{"win_length": 400, "encoder_norm_position": "pre", "encoder_mlp_ratio": 4, "encoder_fused_qkv": true, "decoder_width": 256, "decoder_head_dim": 64, "decoder_positions": "learned", "decoder_prefix_bidirectional": true, "init": "torch_default", "residual_init": "none", "optimizer": "adamw", "lr": 0.0013, "eps": 1e-10, "epochs": 9.2}
Rows from block 5 of the audio encoder, named by matrix and row number. Rows with one number belong to one neuron. Each number is 500 + 40 x the weight over its row's rms, rounded and kept within 0 to 999. All counts start at 0. Numbers have three digits each. After the name is the row's rms in percent of the matrix's.
# fc1: MLP up (encoder.blocks.5.mlp.fc1.weight, 768x192), inputs 128-191
# fc2: MLP down (encoder.blocks.5.mlp.fc2.weight, 192x768, transposed), outputs 128-191
fc1.590 053:466473559539467484430490550550534525549430442582511543553579550428506523434541485506483520467458499532422553513570456503435515534453525543515507464559458440452505446496539559437483461502463527
fc2.590 039:523445430486488509459530456505472459490496554550527536544513510491492504569532469525458490469478516521526540488495471556478511506470503512443451554498462472579481512528520530453548453540527422
fc1.591 061:486463478537457469512515493501443598542576487473518459479478584505527483496408555439545566469518490478445450469551490492534547449492479440485499550499477523530477451570507540542521522406463456
fc2.591 053:474460504563466514481549463465433515482561441492540518471444501510555489534540518553453574496542517456535484425473525513422519536536491473506447579451453421506481486506484517538446453569450492
fc1.592 142:541508532501528570402420448487524486498500540562489476546535527468579551495568502442442487572511530524450528479506485521436483526498512507449452526471477464530492458527548511444528480477539443
fc2.592 172:456455454507522573448532488466539515553494488523601415548544529493536598454501503502401520567617485453458513493493515489443468507479486533427445532463465447516493444491530559519462479503459486
fc1.593 055:457525553508465491441454536503512445489505514455540453576540497467439560467551506542528499539428499450409550576505517466511537479533451526561515476519461557577514526520494545460513440576429545
fc2.593 038:418517569573522500542500471510531429525515533437452449465472559513503493472503546490572448519462534496470481487520465555543432515521437493459445444548562495476538488449450474470449521481511509
fc1.594 143:571507525567547561459504490447613395459493542522530470470538517521531556456539457490540448483507442495501551460470537485494449518468479500452507557528485501428461476424510481561528542474546528
fc2.594 134:510414511465467573476402510496446526560517440405503470485423472557517443539501419514472552506492484476529489497490529509562572576493527495538497454512541486482527487465452450496499452463553535
fc1.595 048:549551526450566426482471545445488564491476476430497527551422560461533472547461458506490586503473435498459517530514468430520529505509523548540530475534504538514560527505493554425489528551433427
fc2.595 033:551448542471493545543547442430453505497510462496473557531529448480479455488443481539549507512484445481511551502539462481546549509478444468575535492549528511470497551483545454460528463528474451
fc1.596 116:457501437382436458528503495470549472550570497490446439506510482470507496521457564550448521512562526467515496551528416512517473494461560549538491511479484459486448528496507539540409489490560497
fc2.596 125:532585507502490559476474526477541438519457461470498426442473468583527468426509475491534453531469463523515470550476489474588458516472521479538494431492506587446518451400514497548580482496502509
fc1.597 152:566475520549544556387396503492582491530465499515592469537495560476535536542547489471411503570519478491415530436504494453454540568492517523468478528489472472508541469511524461522586483502521474
fc2.597 171:459434402527524572456549466501533492523448430499595432504549518472542572465497472515436511508595464462447496495458537543508465524496518574492438464432505453496478486525478527566423464490478504
fc1.598 050:491473531435507462486560532479403454508506543479531466476425538496499431586491505482475538501501474577539532528464433518405557477546532561522522521474568437476497513531506538502481590522521464
fc2.598 034:490538492525502425453562463475514499488479492544509519508429467479569472569485476548531544491447481491520553562542521488467507534488487528469440541501492575491521478440520488545451550482446496
fc1.599 061:497468417463420449435494494561536537451460440449530520487535454524538428497498505584561516490527519447492471539499554507582526466514487509513478495566503477496505506531454432527511504502519504
fc2.599 043:459583544478480502409477450542507504468556520526489517483487560499545457512498467420484555508522553500551494477487525454402553479455475449534510526445478532514532487510480507453463493481533418
fc1.600 142:513495493520580491487453454488516452470409522482550481481528581461483503516534495478465547473448519525438459489480558503513555509557517550498481397533530514548495495579481541475557478524481463
fc2.600 172:492507477571492497439584433559522483484464542584543522494616536495532515459527505498491427478510535524426479451456546507450401439527502531444489513478475447520460505531549554497466516461460432
fc1.601 094:495474493544485495491470530492552461494566546573447481541486527476569493483414465526516517600531491537462529507527487521442527486485543541534556516572541420540482517545512449521519485528571455
fc2.601 086:546582524450502445543495476509541437448495479487516539461478479502427465434463554487563439466471490518498512520540462480489554531518521447592538464525436517454462498539482453509504524567477492
fc1.602 114:572479541580484553454548469475547443443491503559542542507541514486437512520506471464496527492428528540498534496486500501423499469537492475469495500480452455489440498481529554446477501509547530
fc2.602 109:507537485443505495538532422476470517479462528496472524442544439560496453456475483464497506433467507544541440463533547543497488511544533459528515475484482546569427537490517499486497460453472556
fc1.603 071:470580535423452463543420483533462571528543476478447494464460518469572468561473512475452491556461525507439455446526512451465513549486500555546535476488502488480531526570501485434568449529458440
fc2.603 063:458479453489541532482584495470489527523529499462487452473520565455511540442452511538514550482560449473475558522477577541454594513486425471477492545519459448508461512484491497503477529506558511
fc1.604 122:568525511477519552397446440505464519470521550529509539539544531452552506469562508483421487557484495547429491513497493486463511541509506468442482508530465432558550461538524503462565478551546408
fc2.604 139:495452492548536578425508518479518512497483484520579444539535572481543599493513467520380516561587477443421546476496546500463484544497504561428430548418484457481479468501521549533464497539454492
fc1.605 119:490519467445544487468519513526498491565486523553585519537521488488586488475436540445447531486561498476460481527485508452461457491470502480423454525553512475551519498509602521510517461460475475
fc2.605 140:426424490521540479543496531532553447513503415442493436470509476456506521552475427567539503486506458505568548488472491492545453483481466561509459516539535466390484498479440515553474560534505555
fc1.606 099:502549459540458433524487485525452539474504549518483545500500517507456411532556485518563553424425541580478498505426524527520499459503479493537508490594566517480503506505512480484552481492467499
fc2.606 078:440526446391439443493494569529522579580504476510486516471437419528524467494513546470474524538548545474540510551551447513460489522465529466547496478435450511522511527573560526498499465575443503
fc1.607 056:468546473524560522526515508448485575427569480518502556448484488526476531508496527549446465504510505464487503560526529560564532555472499452565518529435498472499552496506481485463427504495499500
fc2.607 045:519574504432497512535514561457509427500498520469529497534538490503481495510500495425458485509508451425463448566573515505490491577560557439463559474468517578541481547490509458545505537474420542
fc1.608 069:514498532559504539469467478461529475501535503434477431455478512516464545497469456553467472550523461523545542439522547573461495522485527520544541514484568495473519464459409478530452488507512583
fc2.608 047:493445561461497516553486475494489493500547432474447441462465485542538479448414459481452532464561497529471540520544496464480557451469548503517507604541524439524450511448457524577466520481543547
fc1.609 060:468520491573499488491445546463410492489524458513447480461533449461508547583458439463478499548511442493453484430445456503438484459511462525533487566502483509458522480415504482464441567500587547
fc2.609 039:509458496442454541468463490573486467418462440493520570503515468451482459551468486497504591526516476521504549440528542580543524437487520512544526544435505547471538554475433514465513527565502521
fc1.610 117:469564494542475470510572507516497527496507506549509513520480448542483466428462569484482527496510488494491430518497485520544463507551539512534504433463450551512496478507509504459470449435473493
fc2.610 084:497493520511431500505444501509535528541580504486478504526434421554519488439489535504528465461547470448556498536528472474517528512424497439523495524483505496464534496457470463471479509508505514
fc1.611 061:473580536508544441460514510468484439490500564513495528498507493533446463490459507456512547532514560582493507491503573472463560437461446531504562497629449537470590485512507480511490497487470462
fc2.611 041:441494482540485527476543480463495512491496460440499493451444411563471442468424447541484486472548449518508511475502489485555481454423494489468454510475536443485474551410511509543525534526497545
fc1.612 155:445427454448457482554457566477508511504518433436470451533463440504490529575481466530491520478532535483582464477533456530576497457516608523522452490457532555454476482482452556508505483515505569
fc2.612 173:524509476523545430555507444468462442469519528482446544446600568442506460513467480545567468469472457594481486477497532501484456492511419526495538540569538472530473544504512485487564534527522482
fc1.613 108:536526570505466462505464484461447485449535513492412502493474484510504509510452492426466570509465513505571473521559482521501527430478565392502478539523483523465423433495520549476542517517541519
fc2.613 094:439527470521484464555579538446453499510541479505471490470526445539524500458464458514538490475520432508573436559449497459561415500502428492516501487517543514399524476412477552531485517462498547
fc1.614 147:508513453423490442611499513427465516480568508514465522482500488457481521490437534545474510498493471537515533538536419530477491457440515542546502514515479480501431539502455508508492546565544506
fc2.614 148:505555551486429488516480497521491491494486473527508486480442454597539459433490532466529444475522494509530474494468481516556446442454582450516504439451507570466533511463508497501539497479498555
fc1.615 105:496527474459492560435514473566497501550491467499513577497529472513470507448489504443499540522494529507461493537515500577478510505513498502525538474511471444583505474567558495494507463516509429
fc2.615 112:453431509520465525500493526496480542504495426477522492459467505481493508541515525514483533501526536487497519453524534526514574525499587527553491432412554496474490544486435475503451435482502528
fc1.616 067:550519500420490512554542533479476472528490589435452561516544484470566473495498485455498463511493488556539394563486527569540408471497451474535559545555446506516501462470516461485483524490556457
fc2.616 063:498524415502498503431547514531542453530483489474492551451501486427525555523524492503542508492527505528453526536470510487506450549500497500518478455490516434496473483482496471513475505519487413
fc1.617 070:530463557568474561478451412488609428415507478534527454479543510495522572452560503496480490500540512482516569475493513418486505535561514486510550552484491467418464463429529487442492498458477554
fc2.617 063:544559486500491435490491533500436538510491516559526562488451464476498477537552527372480576440423538517511439502527432525465541513475520460538472474486514520559491523545553520457544431502407486
fc1.618 058:521516535449532486471472552531453534503559406508445514436450519542576538548533497524450489547502539516523554490555545533511497525520548474552468521450576518410473457492474547509509469569496545
fc2.618 036:511464466534566532601522537472567473546534529539501455430477490538508549539462448454505445478469417519464434465498474536504527525460479530462501464570520497532504528441429492578519469536532520
fc1.619 049:470448479443479487564464486443437557467474486547544448557453491562525454550571455505474456496469470448551503461449510437477529461474531438487450480444481471527468547545560549459536513539465437
fc2.619 034:428555540478538469451574485456429549470458439435496506445430436567488464515512476526516465554548563532511454485479479431532500485503505547468465459492541450572425433459529506493571488538544446
fc1.620 155:531524535521536491499467498467461523434576481528488510507467546454490507592524532527470520538486502485524520457482526495508504529505511541489445507437544520491541500502452499471491514480493469
fc2.620 206:506457478506512503539457531552505448532414491441526519475499439508476474517452438494536536445455460505516448533486441459547494450501484500510512447583532537472488479483493505529538494520511511
fc1.621 048:558539487518515542492473462481516565547526429524571506518515512501495574447483486493552449472553506497523512519519490555456531433528539447548493461526508546540469479462502436475464489460496490
fc2.621 035:482576454455522489510502474478418465507492530500463504482532434567553504543489517542536513547533497560533519553425458503460508557446474501434495504453450433508512503458497474495445503520480450
fc1.622 129:527538458488478451484559492552450460468393562506528505469576480484444526444555488456470440485497541501455437532520487542447418545523514487519499478478479540555449507467576536485489469527412492
fc2.622 130:483437559552571547530499510440582472460485462476536433517541541493497539520472423513487527488485475458544565468505544439517512517517491506486455538513491520416460467502460540544499558488534555
fc1.623 128:463510478484431468550536567556438535477531452538473484499502473494455471528458548516531480431504577493566510533537418579488493419463581478561469486439498507470463572482465531535447532523464546
fc2.623 148:496470505482457524502521503498452529470512427480476447509484416553471599488496492461484505499510518455580526521536498579514492515522577441481485537431459502452444461438498558529446508536443587
fc1.624 108:474497512511479509470579508506475540433494467536477527485563541490433488523458479448509584522462467546455518438520515539450564440522515471476495501568458390529464441560451502472474459491533448
fc2.624 106:470416513461462508535485500509458503533527523474531517533452402518536532515441477462469523496543502495498451498529491514470523494529531471501565543484516446529448550483496515493434462528512567
fc1.625 060:452561489499491457520503439578537505442454544475464524535563474466424473462555497493481485422473501503496521503540526485485533439456475557566463462471494546476529510549493561519563531476424464
fc2.625 038:516509537444460489476495598525519563542491533467533466477508525433452459505494518482490479504484463451524543485574420510449529507426466512498462486469488457513491484500513500504468531465443512
fc1.626 117:523441467473405441517448480450465505493581457490433442529498523466549487525455559557467475541538469522535530467522424451496467470489553556508496507486530487430473476482475518523486484449581518
fc2.626 139:509564493539484482482475480509565446477526502527439445434470499539460428445496504510560501503436481501556474548456519486560508504499548498577515422465492542450536490494441510510519471470512511
fc1.627 128:485497541535436446565509496520530466499472537566552550531533518505513491526522511455561483491504508553526490472517495463481465396524573474415510487526489516491487505429546546431554540495504557
fc2.627 138:503503571594564478534560529503492518465488493517490543418551559443446469522505466500560559462448515518550549468477539440438494478551432489463468530536510495497485492467498537508515543494418505
fc1.628 063:501470450530461467518573524508461469459541510459527565512466495560505451457457568475510513511548520527548514508507494481517533407491530466473563556481531534448471484400545524534451500478469546
fc2.628 048:568488542479491548493445536453439483478557419462457493458495432546508498496500432446491503455495544491525520526526421537482485511448587523548438460453475488423506545504504533535524564624492529
fc1.629 130:473534527499444501527525480549500569472557504509501509479564443482511533512507504481470457530488550504520533471555443490449466491505486450477488522437417478504461497483546548491474524523516506
fc2.629 155:536494584528474518482516509508542483491551570547488522558466443509518543457483521436488485548530521489489518486568502493419499523501512410477574584506441429528501488456539481466490476535514541
fc1.630 135:472513484406520504468522538590435534577504510485518486463480506540474486480543452513468477598493522446505501530464495500469524579504433443469467484501458461553541519530535498512534479534468447
fc2.630 083:423511530474528516534536594500489494529522421428446423428485439527483507501453434545536528491525453481555487522503500476570491506486512529514474510498541558424487493479436528552495499533482573
fc1.631 057:516478479455454499488503528494463537446540406482510551453476514427458444488506441492543594522468540451459512512501531490548500471463495559461467458492454471520485521492529540546528557531491412
fc2.631 062:517516469369477495543454504497496567539480555516525544490506529498530450473440562456418495508493535492453473458537504472495549491538497525550485420583463523553526531583551510432569474450544490
fc1.632 110:573514540552484567412450460514520474520448559508585563516536543543559484477502463457487472524483454578470450403483518487476516535523451507465515468494506476556501518479535434439574482469491488
fc2.632 092:474531458532455515478517478515451508504525436522565459492522457555495468459483529503478427511582510503519449530456486500569452514449551513515459482432457507455508493459479496523472503472455500
fc1.633 060:484586549550493483558500561556550485473557507500443523491572500511464494485488565533546513498477453530502559456469489451444461518490463491481539486494523485468492554521554511542460567486501540
fc2.633 037:495438458476525456488593519506507554491462451515509485555558507487506499524496509553522438536466457510534553475565512529535499484557502542523538476515467505483483580535522483519508531562503532
fc1.634 059:543467482491407537460434499527516490490538437483510481421455530530483464513479465472503528562491465506492529505537496489476599457561521527496539470455532504470527508537471540525471438528574514
fc2.634 044:469471414544529450467476487426513501480538521546435484513529582440417543521532468592501563460548431499478565508534559528479521495504464475539533519556460449501433464532519504587465547585529496
fc1.635 047:475541510578486512492579443547499491508436530447538563457457476483537463547492480439504508549507500580533447523457456510551482532483544543496470432459532504576518497477497441521546475554476510
fc2.635 035:540488477525506568531488481548571547447490434459525418437464446523514486512499517562515450553490468554541482494449463448558447472470485450506445482543519540503535449443495516526512462521522500
fc1.636 061:486560538537500513508512453489501481501441571525510560441570477468530567548475470483522446476543558451472512559442461496503516542457521476487481441512539432532522548474553508472463548518436546
fc2.636 046:487580436449460432568436452541514515468546466455444444510549454458522440506512498427498519475465453569466488514518510511499456497522537477516494524549488486447486596541486518508495456450500496
fc1.637 169:517466507523527569423429483504559412522440536468595509463526481517495536452476420441472520537506425486384472445498526453486568566496483524492525492512486452553490462488497438524515439524545500
fc2.637 202:456530445516403482478537446457544513510502462556501481533497472516546513463482558507467436475582511489486492499524487499515436450492593537556524473435481486509448512502487534486433466443518509
fc1.638 056:524546463518512473546504460456499518522530486489507458521466506566490465470524546547491552520500442521541445457491494545484445532430450525453525504491480462504502553511469531461398528539515493
fc2.638 038:514431619478494495554467505502456478508524498475462523486524493560435528512457545561466498453546530552494553543497510555513479416526431526536456496540447468517514570453491454486521584500517473
fc1.639 139:467494467471512446560482585485458573549498523455474513531527513470496520549519514520492561474458519483514545572462433476530508442466485550473430454509503562521521508536493543535525540510481507
fc2.639 150:536496517498459565471457430540452499444524428477502485475466489556586433498493486471491451499513464571476492458507554562544528509517568487517511489441556482482510515444470459473521483489532505
fc1.640 085:540497541533473587489524450455525478392556508459534527568513492534492567499478503508496463494534533503514502447538529530433546540486521513540514548442463488493441507480485469480476531506484550
fc2.640 097:445470547532473514521523502487600548435555407482424465426441485522496437514466499530542459462509506494607556471511498468513510489491529526521493533443542498423467500474470509521447539536530588
fc1.641 109:505499535432482529453500495515520513518448529502467466535494506597505517467596526409525468499442611473526483447494524542510442492587494419481463513516483565517556470493563511491498449472492515
fc2.641 112:469528561538529502493501509482539591508525498539495513514434505515529453470495570453471504437528525462525530515521495425506558452457518504527466483434503550478479537492511505502508482457471515
fc1.642 128:513569473506577444482576524525501494507447549538521510501569587432551498485507529526489511517510494535456512516467494481455453514470459486474487464542511517575532504549529514553576523540470422
fc2.642 137:494488529517465545541468487463567498453527370493428459469448427546466517518514457511542511499472512489620528505518506519556503501502557487527491523446475567380478478464438526534483513544501599
fc1.643 057:519537513566499499527459559424546573464494436501584544479543510426532491523550519551473498449501468517447499462462511500509494475519495533453502450494563534506437565541459568441444509493478584
fc2.643 040:510419446468520541494515492420512558451491563560502478450506473537440517501491507537482531493485563453492448493545515554438563474551499584594500477485446542511452545522493548565484504402582498
fc1.644 099:481392503491468590548456493503581455474521452426514424484430450510490511513524450544507502503521498438541494429488520487550558483537496469468466518489520503489464463434471493496488496541549577
fc2.644 081:520507566495456465596541521472578509423592490506415498475476480526505467506446498496543450459514496529571564411551525480527493449502547455536558517487461490465455537446462492492483567509543582
fc1.645 090:549505553480543532428548459536549544499418569470574542561547517543476469458537564473501545537519495476446525466516501509418503528557491497507523436486487516567517508549562472472531437524456462
fc2.645 062:466447462516456582482496520437476525471559400456520499518470496501481461557488470490471518468503519447513527497496534560503541531496543523537479509405509493450500528466445547484412543509544563
fc1.646 128:496525514489483463510557494513480558414579457538382513434488556512401498513507536476516552495447538519587500474501480552496549464506532510549492496474467517527438501535415457486504507524442439
fc2.646 129:458409390464497469502501547551436481541465474467459493433547508446503482594549424545529543465472530520510478491436508557541435483532449551510440462545560495481522536539479536537505479537473448
fc1.647 058:511559548457474531484475493523445452473546565473485481515496569505502528500542499570541461528480547484405389450509553559464472492553512457529531486486552534542554560442472438484480561544483512
fc2.647 043:491465472575504536500471502550576469479524497526463432548497529553551488511460436505519533520525465490474487468483553456528604491466557583545502471448548499515453561548438541492512475435530552
fc1.648 175:548504493589546543460564426500540425420429524497554507484563539487555560461504458476526493429484483521454500482477572559458438491557500525447478502488467508457404495466521499509462471413506529
fc2.648 216:459536480481458507461492566570482548526470528496486504509444426554462522493520481441440567509467518462511416547494484567525553503551562458546469437440457548520476454553501549515456424476468467
fc1.649 066:514516527432482483487506512493450501545523422519426437474457551422487515572543500517462562572477500536535547526562524470531507505533554467481491488499550554479533438583496471566489430517477518
fc2.649 061:456542492472479446591547550455510545525513503478477506474552436475526465469445495472535535383473510485534489511476499452519386511503507510504499560490473479484452525498473506484491520543501513
fc1.650 063:533498535576455566446504452523567486441500456517506538492546459441494571576448472472454538475506544497489564458524532516518509452556494545529458515531456437470418493489453482505564476566487452
fc2.650 044:545530515512516467456492592475589464519521542507508512472478501491513456472518525476452421593495480482449503424476448411459453501523464472540539502463489464454512534463473465551574520450613477
fc1.651 054:485429495536478530532566478441496487537548516540531500491508567547576561471507551447500537483553510513519545509544516457442488504533473496483502488450555474513466524545498476520532511482444521
fc2.651 042:531514532540490444514502558549510457473579474505389540441543453573456513492516563493540508458527503499573504474528426442548463535572559444592516496429453498487498549572505549495461520540517534
fc1.652 067:547495565517461493474507481531537486550488442516549521480553539494482520489570465469488524496411465495497574500493522453507533542586417473503533483514417475440504503528469576526475478547522515
fc2.652 058:455582511467468506509474613496598435543473546531552521475457476555500432520519413503534539484482510519513495545534491462552494574495486471550498453468500539491521542552502527539518473511508493
fc1.653 070:486458428461544491513486512502525466574488504508535426482475487491538550486528460538440520463519496504548547496492501522497522502520495533462498475480511546500436402507522554551520425472458521
fc2.653 060:474529475504425464519558497499533552480587417559373549456468479524506529514476486544534478487487566511572505440521538516532455490517536530551541518507489546427497592461483507495474579566503532
fc1.654 054:478543490539508513532488573543530441457445423435487511535512529509540485508524490521493546527445550491569535529512536455475486484490459468469451453577568485453465535533495520510438565571554540
fc2.654 040:500555495473560459506567558489528472481478457442435478463562510487463510520482521515480449505466489492566452553475466549543446534490444548555535459508521474527446574508459570471468493474442502
fc1.655 083:471513546504564523496537528488440451521476525503560507456504462470532495509512455526518457539481496496502438487528450496508482460480428487412488455490456505509494468511478548512551574405518597
fc2.655 055:487526528491495458488565534598490488507526493472507596446444459555434469480454494503545508475483545482585534504545425514454504472502502500549492455452488456574471519556465564529484535493547515
fc1.656 127:504449398482500503464469446428507447540432489447500422499509500441587469464490500557498459450495463516447499534445507513525451498483499546552489467546542549484478508482516487529506501472539517
fc2.656 127:479512491460434509464528448487469550467539468551436548515464475521516472490457531432487537509505527491508462509554516523491571497531567456548552511438483455532458501526527511451454411472548473
fc1.657 123:573565545538534515393493494519464506451483546522494574478529577481499536480540492479520500552475498483424493517444533523452566579472389460496516540501477431507536528496482406479469483496524434
fc2.657 120:516486497527548462570538420501473484448513497515472538413617567452487465509457488548572456452476470593512514432522528466472477484509434514468533514547505435561437532492491493475528532511532483
fc1.658 113:471533552556467541508520484518475558425579468547477519497417553533465530514492571474494481535528470440552562517476482535522557479471500453449424551396493452454487499474414481470398571470492493
fc2.658 104:522487498550558468522514506435600439485495554495475472490529559465440524469483507547506504485475506449516529505509470496513437491481470496465474533554529573458470473514503530574495533528484490
fc1.659 060:521501561493534474475470470467562495481473545464453468478522470425450522516493491587525499437422544465476497440571475523508535543501515469494501525533479494555497519568497437486544473451470480
fc2.659 042:519582542471492532488540500534541446535487528503532479485545439587562534412456444476505403504525498512455497499569429438524506534519512419457527468426500464455532491482483469478532487523490523
fc1.660 055:446512554513527524535540517423558466503583429481426453496421448586534515450425514521466519464484468497513418418475477573497472515507523518539493535498456495520546540482515460491536458516526537
fc2.660 046:492526497502555507478554535506396531507475526446605473495452587525496489485520478483450440533521467469525565512510540426486544561511506530510514508494499481479470518405495531524505513518447536
fc1.661 118:472466458401469514485513468417519515502493536505481496601541434448531520503519472513406547501525584448474512555540524587494474487531555529513510508503498489507428474544514578543479484527497461
fc2.661 107:537494632570474496474463469498548504491478493505511573518518479568527487514486478426513504491444529555510494414521538443461530462503546413421464517500504483563528439482529510478581470481502508
fc1.662 122:505512460463518449498508513524500534436520506502462449427471536516453518556533496576528487475511543483526562510491482570514505518539490518536443509437489530504504528487474471537459540528393503
fc2.662 117:410456465501478480522537487563516502574468476519503469437544531522563496511532503516523433474570527535439500395462531488570406457513558582493481447464557502462513562499482503508527474422482481
fc1.663 090:504460538551477478528483466458471453450571430441513419458463435558515505497471469501482515462520461478576529474493485536583535505492574470482469522445489526415485516468448536507488504518507574
fc2.663 068:510481521500478531545491423482457447490488512434490483480495466530581424488529475438474535459475477539543454502533546533514485566517501495541513545558498497533463517487514500501531459537460532
fc1.664 066:525500519468512528481460482494523497508517592504524534537521498470530492449522513468433499486504518473491521530444470448507475517425490493418472483485413513496459437560468528459467519447475462
fc2.664 050:455571493490480538518479525578457523464601491537448524432461415620561477492526478472505542489522457514589461469536499548564489489512538427515534451432477458462456486501468548541496486472553486
fc1.665 061:497463528577490464513498537559569481565485542476464483538493502436547473533470512572522512442535487512456482539547454449538537552460530541576462543522597535447554535440478477530521521493527443
fc2.665 043:523512473454475518482434550551434503569556486521571455517525437546603544527516521531462543471511543525518453528431485559538489553433467560472550502430483442527492522480517492541480509454499501
fc1.666 141:493455485550491525507472508399539495546469417433550485560494461530564432535459513504484523481540471535521520482465505458523507458483581554490498486554575501450499494512506514500495486430580591
fc2.666 169:507503552533511535529527497423628492470485457511490431495488478506437563475521479480483542515460524430587584515545529474498570514542526473505462516463444530430418415510482575536480510534451570
fc1.667 127:512554543450526484495522503590601464533420591519514543458522520514435500440573491466505486481458552487472514524471491474454471554513435453530535445531441517593477520520566498464507495537457452
fc2.667 131:505574493506518533499489511489593440476486499458482482428504521494430499448526454479456512552463501424534529563518481448494560579513480470550479447475422540487484403500494533502479507545552556
fc1.668 137:472495571539488513526471530522521541483540425470494481424439556526454463574542498524557489504458501511572535464454500431590507516555518521536484513440561523404532551455406465478517581507499501
fc2.668 160:490448437499505541439488497499519521539472436505527420486535548466571546563547456538438534541548520501483532476492516510502464534523517583493422469459545474506482495514495554519487473519495471
fc1.669 158:473485539477558568434504521539476523551462474486571464524542486560525541482560465458454497573498516462512484468472525462487454555555437484431455491452460519483547428463536579522538456523443534
fc2.669 160:491505549483529500521480547467525586503481459492496492529501506477456550499539533477460523494495530469539586527528444478490518469489528505454427498475452543453477506504509566529539512519454526
fc1.670 060:624515480546464502506532487540483549430515553477514466500448526592512538494568566473479524481498449481441457535461518460522481509480496497499550528461503538502530508504492467473526560521486511
fc2.670 042:498501425542495571458517471449485471539522447453534455413534454528555504501455545489505480444506431451535542467495514534542476496439568500534481455532559544460539467441450455564507529487599483
fc1.671 076:529487496557472502449471508462550509443507472522428518462458509554463454539488496437471530470489483486489448441494512459473603468499578474466490506502564523506498509520463421467468470510516501
fc2.671 080:497528511521495532524512473482542527490518385447444464466516474469486522490522521514521578443469536537571617524490515465510477480464470503519516572493484523393433557462501568577493538611463507
fc1.672 080:467542483555456534446538523542506435585427549526512517459515516476456461440542493542485433495498475495434463511456535486506469538467427511493509449471492499501583490506486476498480454470454422
fc2.672 057:554521539572506513543486490464457481461474468474554538506524457520536508419476507463505481451474444543546528482446554501542533497423465477475448514513496523435529500426520507527513537564505540
fc1.673 168:548465561541557545534491440412573457444468547461501475527565516466518556444461491473478513514484405485500536480529537525450503554509447470449539591540467501439435479493537531544516477518519550
fc2.673 214:565548558523554522497449511463415516462507498460524532541464487537542503491510485432482565483467448539510486563494503508497547525474473428431484581537491504467510461447543495503575515557469505
fc1.674 121:569538486541508553435463433550529423448411508509543537452552481493462510487482482454528484530418505545428461442512537511448505530552494466477526465524482465558498494529495512466529478521574466
fc2.674 131:410499438487439505498570564526437553517511443507519465468489475524473533492523506552509530460565528454532508544450472578544455472483557551545452447396485530455493538498444532551413488499421525
fc1.675 056:474560514449500492481543504510476464440497482476531508464483466486450464536524563534485497428503456447571559570484479427477515565456532545556431439484542478482504536418445501550456525472412549
fc2.675 043:449523445454539468476577512456470574465557527480510506424449390487448457452469500456507540522451552474574508542498489452490544513510533470519489499479479545572499508533471471499490490476500552
fc1.676 185:486431505579475520492512522504453476488515523484525522547518479536568516527487479516527468467532509526512504462482509562499414407502561507435460540471555528452483518385506523486498518469520564
fc2.676 226:489495561553594487540518557497498510510506500485512510464528533473446502502476459510515567522463453474529532524481509432468513524496387482423469545549476490504523448500526535522544535528454518
fc1.677 093:536477523458453523496446484501530458534567463519492426512449464470476571544502461504486458578558481472512529504563490515534487471473600458511482587461498484503464436519503445502492464544522473
fc2.677 069:502522520557470471554480451470609424446578457480479497545528516512558493492475501561511448483524468521480488490559496452530498460469520555483534545526513489528449508499456452561487516475577505
fc1.678 123:457460526513495591454417547506491528503526465433535460451432450568522529545480501533492422542555472471515496439448490490538523545453468487426445491460512500445522472375464452533476526523510535
fc2.678 127:465545559508461471546569521481416518411569493532440531531479454527450472464425533436531574483438491530551493521543465526481583412490511445470540527490457499538447453540494520497462516506505518
fc1.679 185:489527529567457526471550486570554492483468524573547508470553557504512534535556473487498448449495595523505519426487537454492452490572553517485444463427471518513486497495523559469498500434464460
fc2.679 159:483480495448497532515475518507528514526486515440500455550470406572530514434487470458441554504519478444501437506541571570504548536540553426535552515477466519491475460503555498528487420474511537
fc1.680 138:503499511457541485566430522519532532551493478432469473450472480510472493503513477558528533530520497458523479514500521498603484562488517456553486502489501631465543457465484495552544473534446534
fc2.680 157:532465425475519513436458434512482454540477555486508516472543549488555454535556474550486457547514478558419490430473552493484468532507466543518534465551554439568546533502490440451503490482553420
fc1.681 123:497510584562547569425462472457570560523420477527568510538485541522484499526559504444466534574485554513493487458505503439446555489510535495445450493498517539492534483490529570450512453463475522
fc2.681 112:495508534495477489558531511504550534446496448504507488505537477511462575498526506466521474415531511488551551499527473476546458459510570459462498521454435563397439513416496580562501546558379563
fc1.682 122:532464523491505531488427457440442545466536451468465461482493495506560460549513509483487508472491515519509520503511490511521519436460549510463453532471512512411529535431489559530546566468544596
fc2.682 101:572588534467501453515476494474542436503570535451452508455508508482471480441472484481501535512448441518533492595533436485520553599481449490604540484493459480521477485526497430523493507507575489
fc1.683 115:459497458451459414583487553472510485524558496462425481549551462437449485488454530527517486515470507453520484585543397539501487495447487472520487552530460518481467493506501475552472538529542530
fc2.683 114:491584509485494464529557487468586530477496516488483455428488506516466479470526569513492463489504526469583514550533447489535478522506565506567503472445426592441482537456470535509453562464472560
fc1.684 148:464486521505426486548498557534503511547533487498506466504441425543532497561487502492525454475529523490577502506521444443533459428508568508459443524462498564432525492422477527538539558508437543
fc2.684 170:511520570560526461527542502492483519430537481521464553448538537456405513536505482504525517517444531523578555500522474464429529498498419500431497537509455452560455481518484550496527551547478524
fc1.685 058:515542540459488480461499516485452547485416498537569518492558540486533488499528550529479508407461541534427514481505444475506487528561467543474527506580483466550497512527498474495516468544480430
fc2.685 039:566506544474557567552585507500502473548503540426492468463495579534483511427508472562482464545561524512534498477528483465477470498450493460435559483489502556505467465489428477544459566530503566
fc1.686 084:510507493551483448576608499489548419460518491463467532440485483517470528521451534588562462465493468514528536525456501559540433434450518489527496567457474481501427524453475477542419538496482564
fc2.686 055:476401575545555479542586449505471523445507457511501487514485572508493493534476457516512500462545496492469508404457610532484474460493495468463456575514482485518452576512447516497452566510449515